python train.py --model="CTC audio transcriber" --dataset="read English sentences (LibriTTS-R)" --train_examples=15625 --gain_aug_db=6 --noise_aug=0.01 --n_mels=80 --hop_length=160 --input="log_mel" --spec_augment=true --win_length=400 --tokenizer="char" --vocab_size=32 --arch="convnext" --norm="layernorm" --hidden_act="silu" --mlp_ratio=4 --inner_norm=false --moe="expert_choice" --drop_path=0.1 --num_experts=16 --moe_every=2 --expert_mlp_ratio=0.25 --experts_per_token=1 --shared_expert=true --subsampling=2 --layers=16 --width=256 --kernel_size=3 --residual_init="none" --optimizer="soap" --beta2=0.99 --learning_rate=0.0017 --beta1=0.95 --shampoo_beta=0.95 --eps=1e-08 --precondition_frequency=32 --max_precond_dim=1024 --one_sided=false --adamw_lr_other_params=0.00084 --max_grad_norm=5.0 --max_steps=9100 --batch_size=256 --epochs=149.1 --lr_schedule="cosine_restarts" --final_lr_fraction=0.01 --warmup_steps=270 --weight_decay=0.5 --adamw_weight_decay_other_params=0
Rows from block 5 of a small CTC audio transcriber, named by matrix and row number. Rows with one number within an expert belong to one neuron, the router's apart. Each number is 128 + 32 x the weight over its row's rms, rounded and kept within 0 to 255. All counts start at 0. Numbers have three digits each.
After each expert's rows are labels from the 100 clips, of 14848, where the router gives the expert most weight on average: "top examples" is what is common among them. Only what is clearly more common there than usual is listed. The data: read English sentences (LibriTTS-R).
# router: router (model.blocks.5.mlp.router.weight, 16x256, trained with AdamW), inputs 0-255
# up: expert up (model.blocks.5.mlp.up, 16x64x256), inputs 0-255
# down: expert down (model.blocks.5.mlp.down, 16x256x64, transposed), outputs 0-255

# expert 1
router.1:116105196096129084130122129113167143102117200166101147100133110167114160122118098134147089144143143130143084172163129182119157084115078113123148203107175118147109086127143188119112124127137083049113124100158145061127160126133071132123153111117125135108113136050108160106186154185040138102173085095130167162132132075106159122084112126121082153130187142153174136068065104125106105138122144149156127143140143146120104096115139158113141113175116166162153098177136183153124157114125191130193157080089185118177140129125115104090118126123178099165153113144092133061090141162132193102142114143117139121164200123103156115149084152126154184143185086119088126091153201141097131159085107097151117135124128098134147201087093147114158181156089128076148176136119137134125223119105163
up.3:127116096087096161159091150075134120110104142140142134089105065117102088176116087111119123121199109138184120138154139134043137156077198107159155126118114126109066134153136124139100154150096122145115182149172115055185110138124141095127128102114107113127174128093133090102155138225078130125161106076087109178163139072189131118142148119130103107090152128103060137122150116105093111101104152114123084093164162116098155121192126135184112114130141134103178119186159118184189132160136125189110117092089203149130181055097063115109110124141127141143189132134148184099129198081179093139162110135142148109152148129167086129122116088131149105142147121106198093131115131128139087160118088127093159112063091188164109143159222154160138134085148184138103123134145135167158129128138106
down.3:143103179117141099114116173148173107167204131107155160147135111128163148112122113091158104113109109135105158111104150168094154193087139069099145165112098127179157143089112163104174088167191078149101129142107127148103164092114074088093121139033077152201121196077162152125148127106089097138163117109098095127078143124197163092135103126131124113077121129179121137170139166191126189131130154088130158123119097119141141090077148120144165163152168095134127109088142140141145165157097144122121090097138175130098114145135133080098167194070110105125201130105125090107141068084103218169167124167097148105155067068085084174112108077146111184138134127111116137179186160118155101117038133158158134162112106096123155136108132149162155144158139093091150084156122112147121119100119135
top examples: voice: male

# expert 4
router.4:044082148158108050122122143137139180164115102127104164122140136143097104180116149138099204132156181133143159095184125151172135164103175088197099092096185165121103101122108145066150125143142112112146064128079106185150145088144142086119123115071165104144117096088163051117135177130102088141111121109099144098059128128149129148151135112090127071122117073142106101157124134129097107122101095142118100109147136168110098134110077082112058094122176159132218080170121102154121136127134109148083147179174144108150136113128147076077128132089171113139077091128154131084129128099158105144193113132174130154175149188113153131213104117155074081171121134163133141189136086079117155163109114101109084137117108112097143146172119182132121109140096173204113151130128178122091085104131152
up.3:133106210171085144085109135167123101140105124180128114183178133121114150209131129167159188178140169154159141029156150105123147112151133054100137070122156110157105140156086141139104123098133105143181052093157059111126115104114150104112150173095220116110091099121168125162142142116126074144096124164138130138131158190111078158193136055153163128127135082172192127154131118117094114137192168121157179100098135171123109133099129150119096080131112150159081109137134173116153130093110083101113147132124146151113113125119064099138112127162084089091107114167162170108138170150073141122056098087154144134130183147179152066168074126124181063154112082117166177133125163128133144108103103108064114152121150102129165157132125117120122082169158130079159095111117138123133157096133128
down.3:070178088137149160175168073135163123135116108190138097109113167074118154102156136160205085164135114082176158100151150128092207085109117167132115122143171131092129098181076140126119157148139124179121144128146030124143159137102115111153154111135116085127150133139082132095107128090109148143124095100170176110166117149113146114091098081120081132135067080176165158130139097112196142084085117111162086138128158113118136096105207109077102124198107068110142113099117124153146113118108184126121104098163116184117123138191182124112140144106159125127179139119156205142060099109133112087151045161105116162155141095131116150099119143113105114121169184090160108121123169157171117140170150200169156121161136164165141155158101133189120107131122157100170085150169087074076119148134168
top examples: the word "was"; the word "his"

# expert 9
router.9:132189144123110200151097129194112124079122113112164088154095123132139159128151175142144128160147123143163134141149114146119104158187093053051125060133119111134126168173127165165081148113113114142161124156166131148107128149151146144057136139127138109079210133219103185116148091075156167076097133168126083103137103150155151127166112140122184108141090124163093106110105106144149134155198172043164133124132137172097125099075147165125178173110126107118086138066158120090119122059110117136039102074120058144134115143162170183128116111124081147148156143156095103151170128112065108084096099144104162145123126138167082094141111107153164072072110105151179177080149147132141128119143168119115177125083127143166121108073148109122156140127185156144135120145093091133119079106149091
up.3:075118119151142154097145098135031134144147152174071066171097136129122128085116207157135138147127090146126113121140056089133174135102131095155142149159110162128128148154125152209067107072138105127165138107145118140099076116139155136180118115188158139057121103124137113082154107167151153164138211085106102129149141097117179089153080084078101189129077171158121145146142087118131163112101079085145107137129166181113148155144146085051147104058111125135063104148163083136083155082118073115126097163121122128116096135099166091071127127151157103111052086145143186179133137096112176137168110093171168116089128168113151095149124086094128156186113146121110081097180098099123154080177102096168126107137133119114158144118126103126101124074108130190098121120113095123130121093142163
down.3:100081097138177151154120099068141119107139096152174175189115132178096110120115125115128118105133113069085105089119127132138080097132140125054158164115121168166117129125128098145089104120176127101101165033059151128066200122142139124117162073162086150184162156142147119120111117108131104106156041146132130116142103141149152085080122202119107142117146114088121099133175113145077104185096134127095135123085134105124139154129086127106132146118068151109138140129100141128101157149145122097128099125184110093130111106163176153123165131192115137078135193130147080178120184087158082179161092132154110138158113176169070190079115096136157130167156053107129118185090077117151159107123094173105121166117142184092174110147092205193139202131135156133169107151121102106097148128134160
top examples: the word "was"

# expert 6
router.6:145151120090131135140160120096151142132151082109210040096048189076103135092081150081100076110139125155126083158149101143074113182092109095087156108105119059136147135090131168142146147131161144091107210134142101098095139143125181103131094112146139132117121124096066095096126095117124114117148147145107134145153162114139108158150148160150118107131140184122165143103124153123096161138132161152146146168124170111146135123148144182108162115142115153088071181131119166180123084069133082154139113126136114113080142140214083156128055126115085131145107040116151107149141116171094162094154146178136145115107096132073106140096159156113126122130095169105087100047172156209132126146170126137179179120170125159169206143155163096141120117044116083126129192130096128130135098112095073
up.3:146139196099126181101134121099094096094120155116160125083128147152110097127155124112120162091136186109116143133079132163129092176106135165130098125052153126067095100122108141079107177123123098115099102142202117203126121071138151101132171136123106192135096170105084145116025125103139177151129154105137133103150095149139176140135131111146104118057131092116150141140123143111164129090152127097109108093117124124160166082104062182164179127168130182117091100107112156067144198118151160107107163081155138172114076243090124146152073161102083134136138119109158162162195109152100115158164115138171155095110130119134106116159103169169113104090123107140140107092096160209172165153105170154115078132068148096146138158166150127106144171101149130122134221150146116104134083165115107
down.3:117133125108153130154164142109173156130088117149179154157159130130124134153110131126098079165145131072106074140130116149163143181196150156142128192137115140136092139169093187184118103170157154146040156139158110121113143177094126120139039097103090081207142136136144149173172078113143122156158087128127125111130123094141133175075087149146123134141112045136142078108168085192098083093114178138065134144123126139138139127130018180133134137139153118108103122151080105105104099144112099104093112076121120156096193096111113188107138108126172155153124195159108119122153087089144149101122091159092200097123169141132099090089154141116175126169150129077172165170117119147157138105102166172160166110161080120161140164081114158104160222158152141153135111104157117084101087151130144
top examples: the word "you"

# expert 5
router.5:136040156109116157108158133112133147110122095141104149062095162163138132110132121126084098069113180114126086109169104098150084050100101176133151109070112123110126092044127115128132066105133051113121163095127106108140138101161168115173101147093167149158093101071081113069128056151179171152128100065178183150115166156130148145104178145137147081105129147113088122139125118089110110111157080153122129148146113104164100125176126200180143144154132145107163144153088138139116090102137179102146138089115124179114109095157137106108160145126158075157201141108161105085125133117149145102144138069083155080138093099079111109175161125137115103072145129121174138112120209122119108136093097166149100104125146132126202156113128172135163106139089199094179160155148178112069184124105075
up.3:109132116085105095090123156222088141159095131121114075086196133151134077165138107117093130095103155103135070103123138103142179177139128101108114081174125143081148158090158104119087124112151168150083119189115121105136106094114142161135085122075163149095168101231106095171101124112126120101153110150111097095184110077123099131054168116092122093154160163049158118110153112164140097108155140176120131140136188168141142141142092104086104101123121083103188129191154118148084131127166129123141105068123103111031116167159122132212162112139069150098174148141178086108195092111135095126127133146153157120098085168121194101123152075192079141184129131100139118107151146104125158154133090164106175108086113102094114161091134105124117188134110100142165113144126131143095138112168116
down.3:090129129189149139125143117136136123142153154060104084097162128156162184105112165145162166096128107145139126097099127137125099073136141092157161121144128116117110148093118214121132121168174120089152103141131139112161176095151152196140098142123185078131112117099113140174167102089176103135113164153101118063086103194133094120166143168113080070133131185129173141078187196145140145172195089133111137143092128198138084132129179113070145124144111114110069098110141153179121077127174146171187162142184159165106131148158072137147123177069145130115165117133136103106154153123140148088103141146078077116136067059115112091147195127180105127171129103084157129100172127113099148086144187149105135096134148101140181189150113138169095161087166156172077124115147111095151144155175171
top examples: the word "said"

# expert 13
router.13:177157107097083143138102139067109050085083077118127143067134120130076067099129098111092141154104153161190130096091156124109166164124172141156171186161111082133135135198116168143069121150119118150108124135070129099142138105167182105104142179125049134081128102122189175117089136112122149145169156079093129135111146169067169108137148123083136106095136083118110121100161103116092102090119113111084149083134150139132097175156108145122183130195163092174121103139081077123197158142138092118125127157127128131097110204112148139167136154129107168155190133143175148140184115089132112203078136093111088141143090079202118118113080079153135167147166097075137085154099135165107107097121100132144119176205118132103106152123128112097127166141170163138079091138116130150188110115110160
up.3:118142164151108107070123145142106161163183135105134100168134182145140128112125135129162121129143136048160105108129081105132099074159119136190081140092136121148110175094048137170134120148168098110112117149171149104093085215086054137069095146151098130189095108159112073157095118078138188149167097138173112176083182100175190145153122114130093142161138145145137158118086179128168142114102177118146149134135071127078143156151135134130063104134109164122127166095154165135094091063143143124134069062158091075141124176147117177113102157143164163097081132139122184152052167119139137129119159132187121169161127120054128139163156199117144128093127148131121150051107114097109082122092113111143136126131143118109159121105083143125076080169093093105175117103074142143153144118141084
down.3:126065154145182161118116076111112129064101145152095137112101096090138130136120120227150065096137174200061133116131089142130109161086164119148164206118144116030130151135128144128180107110208131138110171145179069125136142120143113143151114121098162066096103146215135072162138110115142115116131142110182138109162082125084167190148101154063109082181144145102175167139147116116149138084119095163056096081148110118146126163162120144099113121109102153137091162093154142152167197135120131067134181094104098171105147121080125140141130127102104107154157134150101144126120144149110127163141150138143130150092126109150110137155086162124085069133108114172154131106140116145143053142084145147124124050101136151158111072119147085135131167051112111126107106202147149063148139151114121
top examples: the word "the"; the word "of"