From a checkpoint of a small CTC audio transcriber: 9100 steps, trained on read English sentences (LibriTTS-R).
Rows from block 4 of a small CTC audio transcriber, named by matrix and row number. Rows with one number belong to one neuron. Each number is 128 + 32 x the weight over its row's rms, rounded and kept within 0 to 255. All counts start at 0.
After each neuron's rows are labels from the 100 clips, of 14848, where the neuron reaches its highest value: "strongest on" is what is common among them. Only what is clearly more common there than usual is listed. The data: read English sentences (LibriTTS-R). In brackets: how many of the 100, against the usual share in percent.
# fc1: MLP up (model.blocks.4.mlp.fc1.weight, 1024x256), inputs 104-155
# fc2: MLP down (model.blocks.4.mlp.fc2.weight, 256x1024, transposed), outputs 104-155

fc1.424 [106 127 125 128 129 120  93 162 116 125 162  88  62  73 130 102 147  81 190 164 141 126 128 171 130  93 120 105 141 101  94 104 186 130 145 138  84  97 142 175 149 169 140 195 174 111 170 227  82 138 146 104]
fc2.424 [118 125  83 150 148 151  87  76 149 179 165 164 147 164 189 133 164 114 131  80  92  99  92 104 147 192 117 160 147 165 181 120 146 118 166 118 188 128 120 196 119 148 197 176 126 112 180 126 124 169 147 134]
strongest on: voice: male (76 vs 47.8)

fc1.557 [145  84 150  98 119 153 139 123  57 129  66 179 174  82 186 162  64 148 142 143 181 135 180 120 130 127  91 150 123 103  52 155  96 114 122 107 101 144 147 108 108 117 109 165 104 161  85 140 202 130  58 181]
fc2.557 [129 105 191 120  97 150 113 103 132  93 159  88 114 134 149 118 167 169 106 141 143 104 132 172 174 158 119 193 124 153 174  98  98  87  70 191 164 112 168 120 150  98 120 101 137  56 108 114  80 152 168 118]
strongest on: the word "be" (51 vs 8)

fc1.136 [205 104 134 165  98 167 120 116 145 140 105 116 174 127 200 175 129 130  66 103  92 149 120 136 133 137 118 104  77 113 156  78 126 135 132 129 185  90 137 113 150 144 168 119 113  96 104 148  74  81 110 128]
fc2.136 [ 78 163 138 177 114 108  77 123 109 171 198 136 143 101  92 107 130 144 133  69 156 125 107  91 147  92 103 120 126 129 136 126 196 106 118 159  19 143 110 149 121 154 139 144 131  97 112 121 140 113  71 160]
strongest on: the word "you" (39 vs 14.5)

fc1.682 [ 94 148 135 147 155 108 124 158  97 122 114 117  96  79 169 179 121 113 120 139  89 116  68 182  89  84 170 125 102 212 110  87 100 150 124 127 132 215  87 107 163  99 122 148 124 117 111 107 144 115  92 113]
fc2.682 [101 171 165 131 137 158 154 105 127  40 120 135 110  89 124  93 106  85 155 154 146  93 139 173  86 135 136 129 139  95 121 105 119 130 162 123 101 139 142 121 144 112 139 185 131 131  92  81 198 115 125 149]
strongest on: voice: female (88 vs 52.2)

fc1.177 [103 153 169 143 216  96 120 107  99 101 142  93 166 148 140 115 143 105 114 141 148 153 166 107 122 179 136 124 105 170  88 108 124 108 157 105  88 131 193 132 155  76 158 164  88 116 126 167 104 146 147  77]
fc2.177 [132 111 129  67 169 168 135 110 117  80 115 129 168 100 155 110 142 118 142 146 112 148  97  50 151 115 138 178 154 101 152  94 131 192 181 130 168 119 110  99 126 106  85 154 163 198  83 190 106 165 127 127]
strongest on: the word "said" (26 vs 9.9)

fc1.112 [189  74 123  81 127 105 178 133 139 113 114  89 171 154 140 114 145  97  26 137 144  86 126 105  79 152 156 149 105 113 176 132  88  60  86  67 117 138 175 174 153 141 121 112 156 143  70 151 145 100  99 155]
fc2.112 [155 126 125 126 145 160 103  80 140  99 154 135 156 104  55  99 175 127 139 116 122 170 165  87 173 185 110 101 112 188 123 168 200  93  83 103 117 124  87 114 119 138 134  99 141 123 104 120 113 105 159 126]
strongest on: voice: female (90 vs 52.2)

fc1.342 [117  85 153 119 114 161 131 110 127 150 184  72 117 114 123  88 110 109 143 121  56 115  96 161 183 128 167  70  88 159 126 115 116 131  87 177 165 105 154  70 126 137 115 101 148 134 194  87 131  87 155 145]
fc2.342 [152  98 121 119 123 164 141 167 104 167 111 153 179 152 156  92 133 124 109  56 131  98 120 140 134 139 125 170 127 139 146 137 161 188 117  96  95 189  64 117 166 129 129 103 134 115 143 137 160  99 141  78]
strongest on: the word "i" (47 vs 20.3)

fc1.346 [ 97 164 166 110 159 110 140  94 159 116  76 150 125 130 123 146  99 184 110  71 107 163  49 144 115  67 176  85 124 161 121 128 120 126 130 119 121 140 138 100 154 114 134  93  96  72 157 137 134 151 107 171]
fc2.346 [ 97 148 128 119 129 177  71 127 196 130 140 167 151 130 100 130 131 141 118 156 130 158 161 160 180 133 142 125 137 138 164 118 100 103  67 135 127 155  97 144 188 107 161  76 128 121 160 113  76 123 117  68]
strongest on: the word "was" (53 vs 15.5)

fc1.656 [ 89 151  99  86 150 129 174 156 128 130 124 153 207  92 113 146 142 118 177 151 159  87 105 122  80 106 187 120 133  97 112 126 170 103 121 145 102  72 108  77 124 147 119  95  75 127  55  95 118  81 174 129]
fc2.656 [129 179 129  97 153 152 106 160 118  93  80 147 188 173 163 130 129 161 191 169 180  61 163 158 155 154 151 155  96 122 129 177 180 158 129 114 113 166 118 137  99 181 171 181 137 131 119 152 134 136  89 120]
strongest on: the word "that" (32 vs 13.6)

fc1.385 [173 158  85 111 176 124 120 110 124 117 101 135 154 179 146 140 153 163 101 152 118 107 109 173  93 143 133  70 120 150 120  57 135 148  95 135 177 159 115 127 119 159 171 124 110 153 192 144  61 181 100 140]
fc2.385 [147 104  78 154 148  91 114 148 126  93 151 173 100 125 104  80  91 129 112 174 122 166 124 120 121 113 150 131 110 155 129 109  65 176 105 138  88 125 113 137  92 148 127 170 199  85 135 166 109 181 136 113]
strongest on: the word "but" (25 vs 9.1)

fc1.615 [153  71 105  87 154 122 112 128  88  91 169 172  71 124 140 117 117 110 186 115 110 104 176  73 133 194 111 168 133 121 119 104 117 119 174 136 114 141 207 157 118 120 110 154 115 142 147 101 102 180 105 130]
fc2.615 [ 89 146 126  70  96  32 101  91 114  67 102 107  60 126 140 174 135 150 142  94 160 129  88  96 171 144 107 133 139  88 158 127 134  86 134 119  88 166 151 111 127 148 103 144 113 131 115 162 134 146 118  81]
strongest on: the word "you" (35 vs 14.5)

fc1.319 [ 87 187  92 153 181 103 137  86 135  96 135 167 101 111 135  99  88 181 147 100 150 123 145 126 130  80 110 157  92 145 176 160 115 105 132 113 172 136 105 118 138  94 173 136 122 131 189  90 140 161  85 162]
fc2.319 [154 129 177 202 156 152  97 154 169  68 114  71 129  98 111 176 160 129 104  94 145  79 167 128 114 161  92 112  94 111 140 147 120 116  82  79  59 108 147  93 136 125  99 139  95  81 123 100 135 138 148 181]
strongest on: voice: male (74 vs 47.8)

fc1.179 [114 173 130  93 128 111 152 116 154 137 148  56  73 107 118  56  91 162  80 154 101 103 149  75 133 140 107 149 156 169 146 129 142  78 133 130 115 150 164 237 152 134 126 113 166 105 143 118 179 176 135  96]
fc2.179 [ 83 102 187 101 133 104 114 108 200 216 176 125 146 159 112 133 120  97  98 113  81 126  88 123  63  79  56 119 105  87  47 156 119 121 131 129 168 122 126 114 118 137  96 135 148 129  88 164 104 164  94 147]
strongest on: voice: male (81 vs 47.8)

fc1.331 [151  68 113 108  91 134 135 135 160 101 148 125 129 123 151 149 130 187  54 143 130 129 142 164 172 136  80 133 145 144 121 116  69 169 137 137  97 159 138 177 134 155 175 138 118 103 103  54  50  89 138 131]
fc2.331 [143 182 147 147  75 184 105 137  70 110 113 182 169 103 139  95 109 118 140 134 142 120 125 175 172  88 114  95 202 222 125 129 118 151 100 144 173  68 157 154 130 131 129 134 163 140  83 144  54 108  99 115]
strongest on: voice: female (92 vs 52.2); the word "be" (26 vs 8)

fc1.288 [ 95 106 111 132 127 128 132  87 122  96 129 144 177 106 144 167 133  25 113  78 153 194 178 181 127 102 143  90 151 118 132 140 129  80 151 124 141 123 130 132 111 122  95 170 162 112 118 151  94  86 111 159]
fc2.288 [151 133 131  96 121  76 107 131 168 115  75 166 158 184 156 150 102 130  98  85  78 125 121 123 132 155 135 103 109 114  84 148  92  90 131 139  47 148 169 102 101 173  82  95  93  80 101 127 128  49 101 152]
strongest on: the word "was" (37 vs 15.5)

fc1.448 [ 96 142 122  81  98 109 115 164 154 165 122 112 133 132 146 116 172 106  72 157 175 163  81 179 127 131 151 100 173 106 176  48 147 156  85 130 109 123 122 130 147 122 141  75 105 159 219 117  89 152  85 157]
fc2.448 [122 153 107  77  86 184 100 144 146 165 129 152 160 135 132 139 135  87 130  95  97  82 151 134 130 192  83  74 116 129 111 123 106 141 124 115  67 116 120 156 129 136 136  65  54  69 177  80 110 200 117 137]
strongest on: the word "i" (56 vs 20.3)

fc1.539 [179 129  98 144 124 123 117  79 159 111 107 120 124 173 123 102  97 128  96 112 148 173 178 134 175 159  86 133  85 178 113  79 107 121  89 146  86 109 149 161 106 132  76 113 111  70  73 114 151 172  87 189]
fc2.539 [186  99 204 154  88 103 102  70  98  55 103 161  91 156 112 159 150 128 114  94 135 157 101 160 146 176 143 160  60 122 183 101 161 167 114 125  87 178 118  91  85  59 168 133 146 130  99  83  86 129 107 115]
strongest on: the word "i" (43 vs 20.3)

fc1.44 [187  71 142 141 100 108 114 140 147 128 122 128  75 120 158 126 170 148 141 122 175 128 105  39  79 111 105 132 122 142  82  62 129  84 150 102 117 109 112 150 129 148  92 138 105 119  96 132 155 129 131 114]
fc2.44 [157 155 128  96 118  87 124 125 131  99  93  98 144 150 129 132 101 102 119 153  96 100 161 119 181  69 132  63  91  54  90 122 157 107 192 152 157 134  83 131 157 135 135 129 110 113 146 141 130 138  86 156]
strongest on: the word "the" (75 vs 49.3)

fc1.648 [ 80 114 171 153 129 127 103 107 116  95 181 150 169 116 157 114 137 166  90 138 122  96 141 159 160  78 146 138 131 129 153 169 184 100 125  96 109 149 125 142 130 129  98 135  86 126 129 167 136 117 144 150]
fc2.648 [101 107 190 103 179  93 120 143  80 125 122 118 151 121 103 130 145 133  86 118 158  92  97 184 165  85 163 111  70 129 143 139 122 146 144  96 185 117 133 106  93 120 192 111 140 183 114 158 140  87 200 122]
strongest on: voice: male (90 vs 47.8)

fc1.478 [139 166 197 171 150 126 111 100 123  46 154 127  91  95 134  87 113  89 124 145 137  74 135  77 177  81 117  74 139 101  77 150 176 167 167  95 116 121  79 186  99 148 138 123 105 176 125  91 174 130 109 143]
fc2.478 [120 164 132 116  93 107 109 129 135  97 114 136 134  69 190 120 144 146 150 139 152 104 154 111  97 112 178 147 145 103 127 142  73 129 128 182 109  86 133 147 102 117  87 155 148  79 121 109 146  96 121 138]
strongest on: the word "was" (38 vs 15.5)

fc1.617 [155 117 112 143 116 139  85 188 136 128 136 181 133  94 109 117 179  92 100 175 116 104  38  79 102 107  82  65 127 150  96 112 126 145 122 134 127 206 147 129 136  86 100 190 157 130 148 103 119  66  84 116]
fc2.617 [152  86 182 117  93 132 151  78  84 149  53 112 124 155 126  98 123 100 133 185  73  66 146  61 111 131 112 157 107 136 114 100 141 157 154  84 148  86 102 178 178 103 150 170 184 144 131 142 106 173 119 112]
strongest on: the word "he" (55 vs 17.4)

fc1.161 [144 131  83 129 143 159 117 126 130 126 107 142 160  35 128 132  65 140  94 191 131  44  79 116 168 147 129  94 128 120 139  78 104  73 111 128 105 126 143 134 174 141 144 139  96 126 124 149  96 163  96 117]
fc2.161 [100 185 105 129 123 112  87 120  98  53  98 132  69 151 209  83 169 166  67 128 130 129 128 130 131 141 124 158 124  87 125 131 133 130  86  59 122 136 163  92 157 134  94  95 122 164 153  87  95 174 121 178]
strongest on: the word "my" (26 vs 6.1)

fc1.507 [119 116 107 132 139  55 145 126 106 110 117  92 116 100 109 127 153 175 132 120  26 151 121 188 133 115 189 115 151 107 115  50 132 139 103 133  88 141 146 133 111 127  82 111 139 106 147 115  87 174  46 105]
fc2.507 [148 136 167  98 138 133 109 184 145 170 139 124 126 112 126 128  92 188  91  75 177  89 156 178 109 143 118 166 115 115 168 167 144 139 114 176 122  94 133 184 149 137 117  80 151 144 126 118  85 100 159 156]
strongest on: the word "we" (56 vs 4.7)

fc1.69 [ 88 131 109 109 162 122 111 129 101  97 133 132 136 100 200 137 110 110 187 102 147 108  99 135 135 143 134 149 132 162 111 103 181  90 168 126 102 200 127 161 114 122  76 175 115  52 134  85 109  80 108  92]
fc2.69 [126 123  63 127 207 124 191 104 138  62  94 148 107 126 124 207 113 152 190 100 179 166 143 248 134 170 140  97 100  95 100 104 134 100 111 103 146 137 125 170 150 133 158 136 131 146 141 169  80 135 166 145]
strongest on: the word "for" (33 vs 9.4)

fc1.220 [107 108 180 116 151 154 145 113 123 115 125 118 142 132 118 119 111 134  90 178 143  85 135 165  92 103 108  86 191 126  99 165 120 134 117 146 149  84 112 102 136 104  87  85 116 101 157 119 161 164 109 183]
fc2.220 [138 110 133  91 163 159 117 102  54 137 113 153 137 140 102 137 143  67 129 139  50 148  93 132 160 169 150 117  88 139 122 100 130 119  78 107 119 171  96 132 124 165 187 148 136 137 114  75 131  99 196 178]
strongest on: the word "is" (28 vs 10.2)

fc1.37 [168 119 183 115 188 132 167  53 168 137  81 153 122 122 148 150 120 170 126 116 101 104 139 118 119 151  85 129 166 141 132 173 127 132 138 185 154  89 139  87  96 110 127  96 117 147 123  92 172  68 126 168]
fc2.37 [168  95 135 122 165 134 146 170  94 137 149 157 130 100  83 112 136 156 151 111 136 192 176 150 149 134 138 146  53 168 145  95 152 171 192 146 118  88 112 145  95 139 195 158 154 121  82 158 111 135 119  74]
strongest on: the word "not" (26 vs 9.2)

fc1.381 [162 130 110 113 163 184  94  89 170 142 155  87 111 174 117 130  98 141 147 112  89  94 114 125 116 117 132 123 170 155 165  83 176 121 166 121 128 146  94 133 172 121  84 150  82 133 135 146 102 146 102  81]
fc2.381 [115 110 118  86 195 108 164 181 109 121 126  62 152 101 159 146 135 130  90  92 199 131 120 132 126  86 162 151 101 153  88 108 117 176 148  31 109  80 219 121 128  96 147 171 183 155 117 125 122 150 133 148]
strongest on: voice: male (91 vs 47.8)

fc1.627 [ 84 126 113 134 147 146 136 127 159 102  51 154 142 129 137 171 126 173 108 144 161 115 120  94 135 123 135 159  83 125 122 159 136 133 152  87 134 150 110 137  71 162 150 103 109 138 119 101  91 112  92 112]
fc2.627 [ 95 128 127 123 187 151  98 116 126 132 217 125  94  73 141 113 135 120 141 138  81 160  81  53 196  95 138 102 167 161  74 139  69 110 140 129  80 150 119  95  70 132 122  90 113  87 132  84 185 119 207 125]
strongest on: the word "and" (66 vs 31.1)

fc1.197 [137 151 105 154 143  84 148  84  87 120 155 120  64 125  64 111 112 133 142 117 135  96 129 108 184 141 113 127 101 165  84 113  78 101 130 109 102 111 184 116 141 124  96 146 131 142 176 103 114 180 101 190]
fc2.197 [109  73 140 143 142 174 174 106 137 151 138 114 122  89 142 148 146 153 162 119 182 172 109 132  92 139 167 124  94 123 167 184 137  79 126 134 178 195  77 122  88  77  94 150 122 170 113 134  55 121 141  99]
strongest on: the word "i" (79 vs 20.3)

fc1.536 [ 98 132 174 100 117 149  91 189 161 104 136 133  87  87 154 127  97  91 107 103 177 139 150 119 128 138 130 122 127 176 187 182 166 143 128 132 161  99  78  92 102  63 139 160 118 144 123 171 108 133 141 201]
fc2.536 [193  70 176  99 117  77 129  80 122 103 143 127 106 177 122 134 106 133 129 163  96 117  89 162 111 133 162 117 143 162 113  97 154 103 150 188  93 175 159 114 141  78 126 105 128 125 122 114 100 136 141 169]
strongest on: the word "was" (57 vs 15.5)

fc1.185 [170 114 177  64 149  84 101 120  66 112 117 141 102 152  79 134 166  85  95 103 123 181 148 152 136 116 108 134  52  78 119 106 128 106 125 125 101 187 130 130 143 164 173  99 135 118 141  84 106 139  96 141]
fc2.185 [158 132 127 121 148  78 153 127 123 167 171 128 149 143 176 105 110 121 133 124 144 147 149 167 114 123  91 121 138 157 144 128 152 142  98 172 107 183 112  82  85 153 182 105 114 170 171  91 197 147 169 101]
strongest on: the word "we" (50 vs 4.7)

fc1.674 [128 117 153 170 182  48 130 107  92 136 125 122  26 145 127 123 176 143 126 102 124 131 133 150 107 130  74 196  98 124 122  89 126 121 134 131  87 147 148  95  77  71 161 154 113 155 142 111 151 150 145 122]
fc2.674 [161 144 138 132 155 133 155 189 121 140 123 126 116 154 105 125 111 182 126 115 116 101 138 180 175  87 110 146 137 173 137 146 110 140 157 134 230 108 116 116 131  91 122 180 196 182 119 153 111 170 131 123]
strongest on: the word "we" (27 vs 4.7)

fc1.236 [ 90 132 142 153 214 112 145 140 139 131 136  91 111 101 148 149 159 214 222 108  86 143 108 114 127 127 128 117 102 141 185 122  76 128 136 127 150 162 136 168 112 152 140  55 109 115 128 122 178 129 119 121]
fc2.236 [110 146 132 161 178 117 115 128 108 115 111 131 102 163  88  46  88 123 124 176 115 121 133 101 138 147  88 133 159  52 132  84 126 135 185 119 120  45 124 115 131 174 105  84 125 131 107 172 158 102 127 169]
strongest on: the word "not" (33 vs 9.2)

fc1.147 [ 99 183 124 145  75  78 160  91 171 147 142 110 155 159 129 135 145 177 150 117 109 116 120  96 161 147 147 130 140 117 172 134 124 156  97 162 119 109  69 127 172 135 139 113  71 107  80 117 172 164  80 152]
fc2.147 [131  83 148 112 112 100 213 141 124 139 102 116 123 143 116 122  90 152 101 148 138  94 107 114 104 101 141 155 159 121 151 164 122 162 146 146 204  83 140 107 162 102  94 130 143 151 110  85 124 112 142 165]
strongest on: the word "not" (33 vs 9.2)

fc1.216 [134 151 143 149 118 114 127 121 109 140 157 170  51 123 127 154 139 120 130 149 105 128 127 119 140  79 147 116  64 108  99  77  49 102 139 105 175 127  74 136 147 147 152 150 125 142  81 188 185 109  92 154]
fc2.216 [144 105 118 162  90 190 130 143 131  84 122 212  92 188 167 130 126 143 141 148 121 143 148  96  56 123 103 139 150 108  98 139 142 156  87  98  98 189 152 101 203 172  93 132 119 128  81 116 124 174 112 110]
strongest on: the word "said" (25 vs 9.9)

fc1.336 [156 177 102 153 172  80 159 123 180 104 121 121 154 122 118 149 150 183 156  83 114  98 102  84 118 110 101 125 139 149 120 109 166 131 108  92 145 105 135 113 136 156 136 140 135  62 136 151 120 130 154 156]
fc2.336 [125 118 146 129 189  97  97 173 124  84 164 168 153 124 129 134 134 143 169 123 200 102 115 104 151 130 178  76  82 133 108 123  55 141 131 154 121 162 124 104 139 120 139 127 122 133 153 163 176 116 109 158]
strongest on: the word "i" (48 vs 20.3)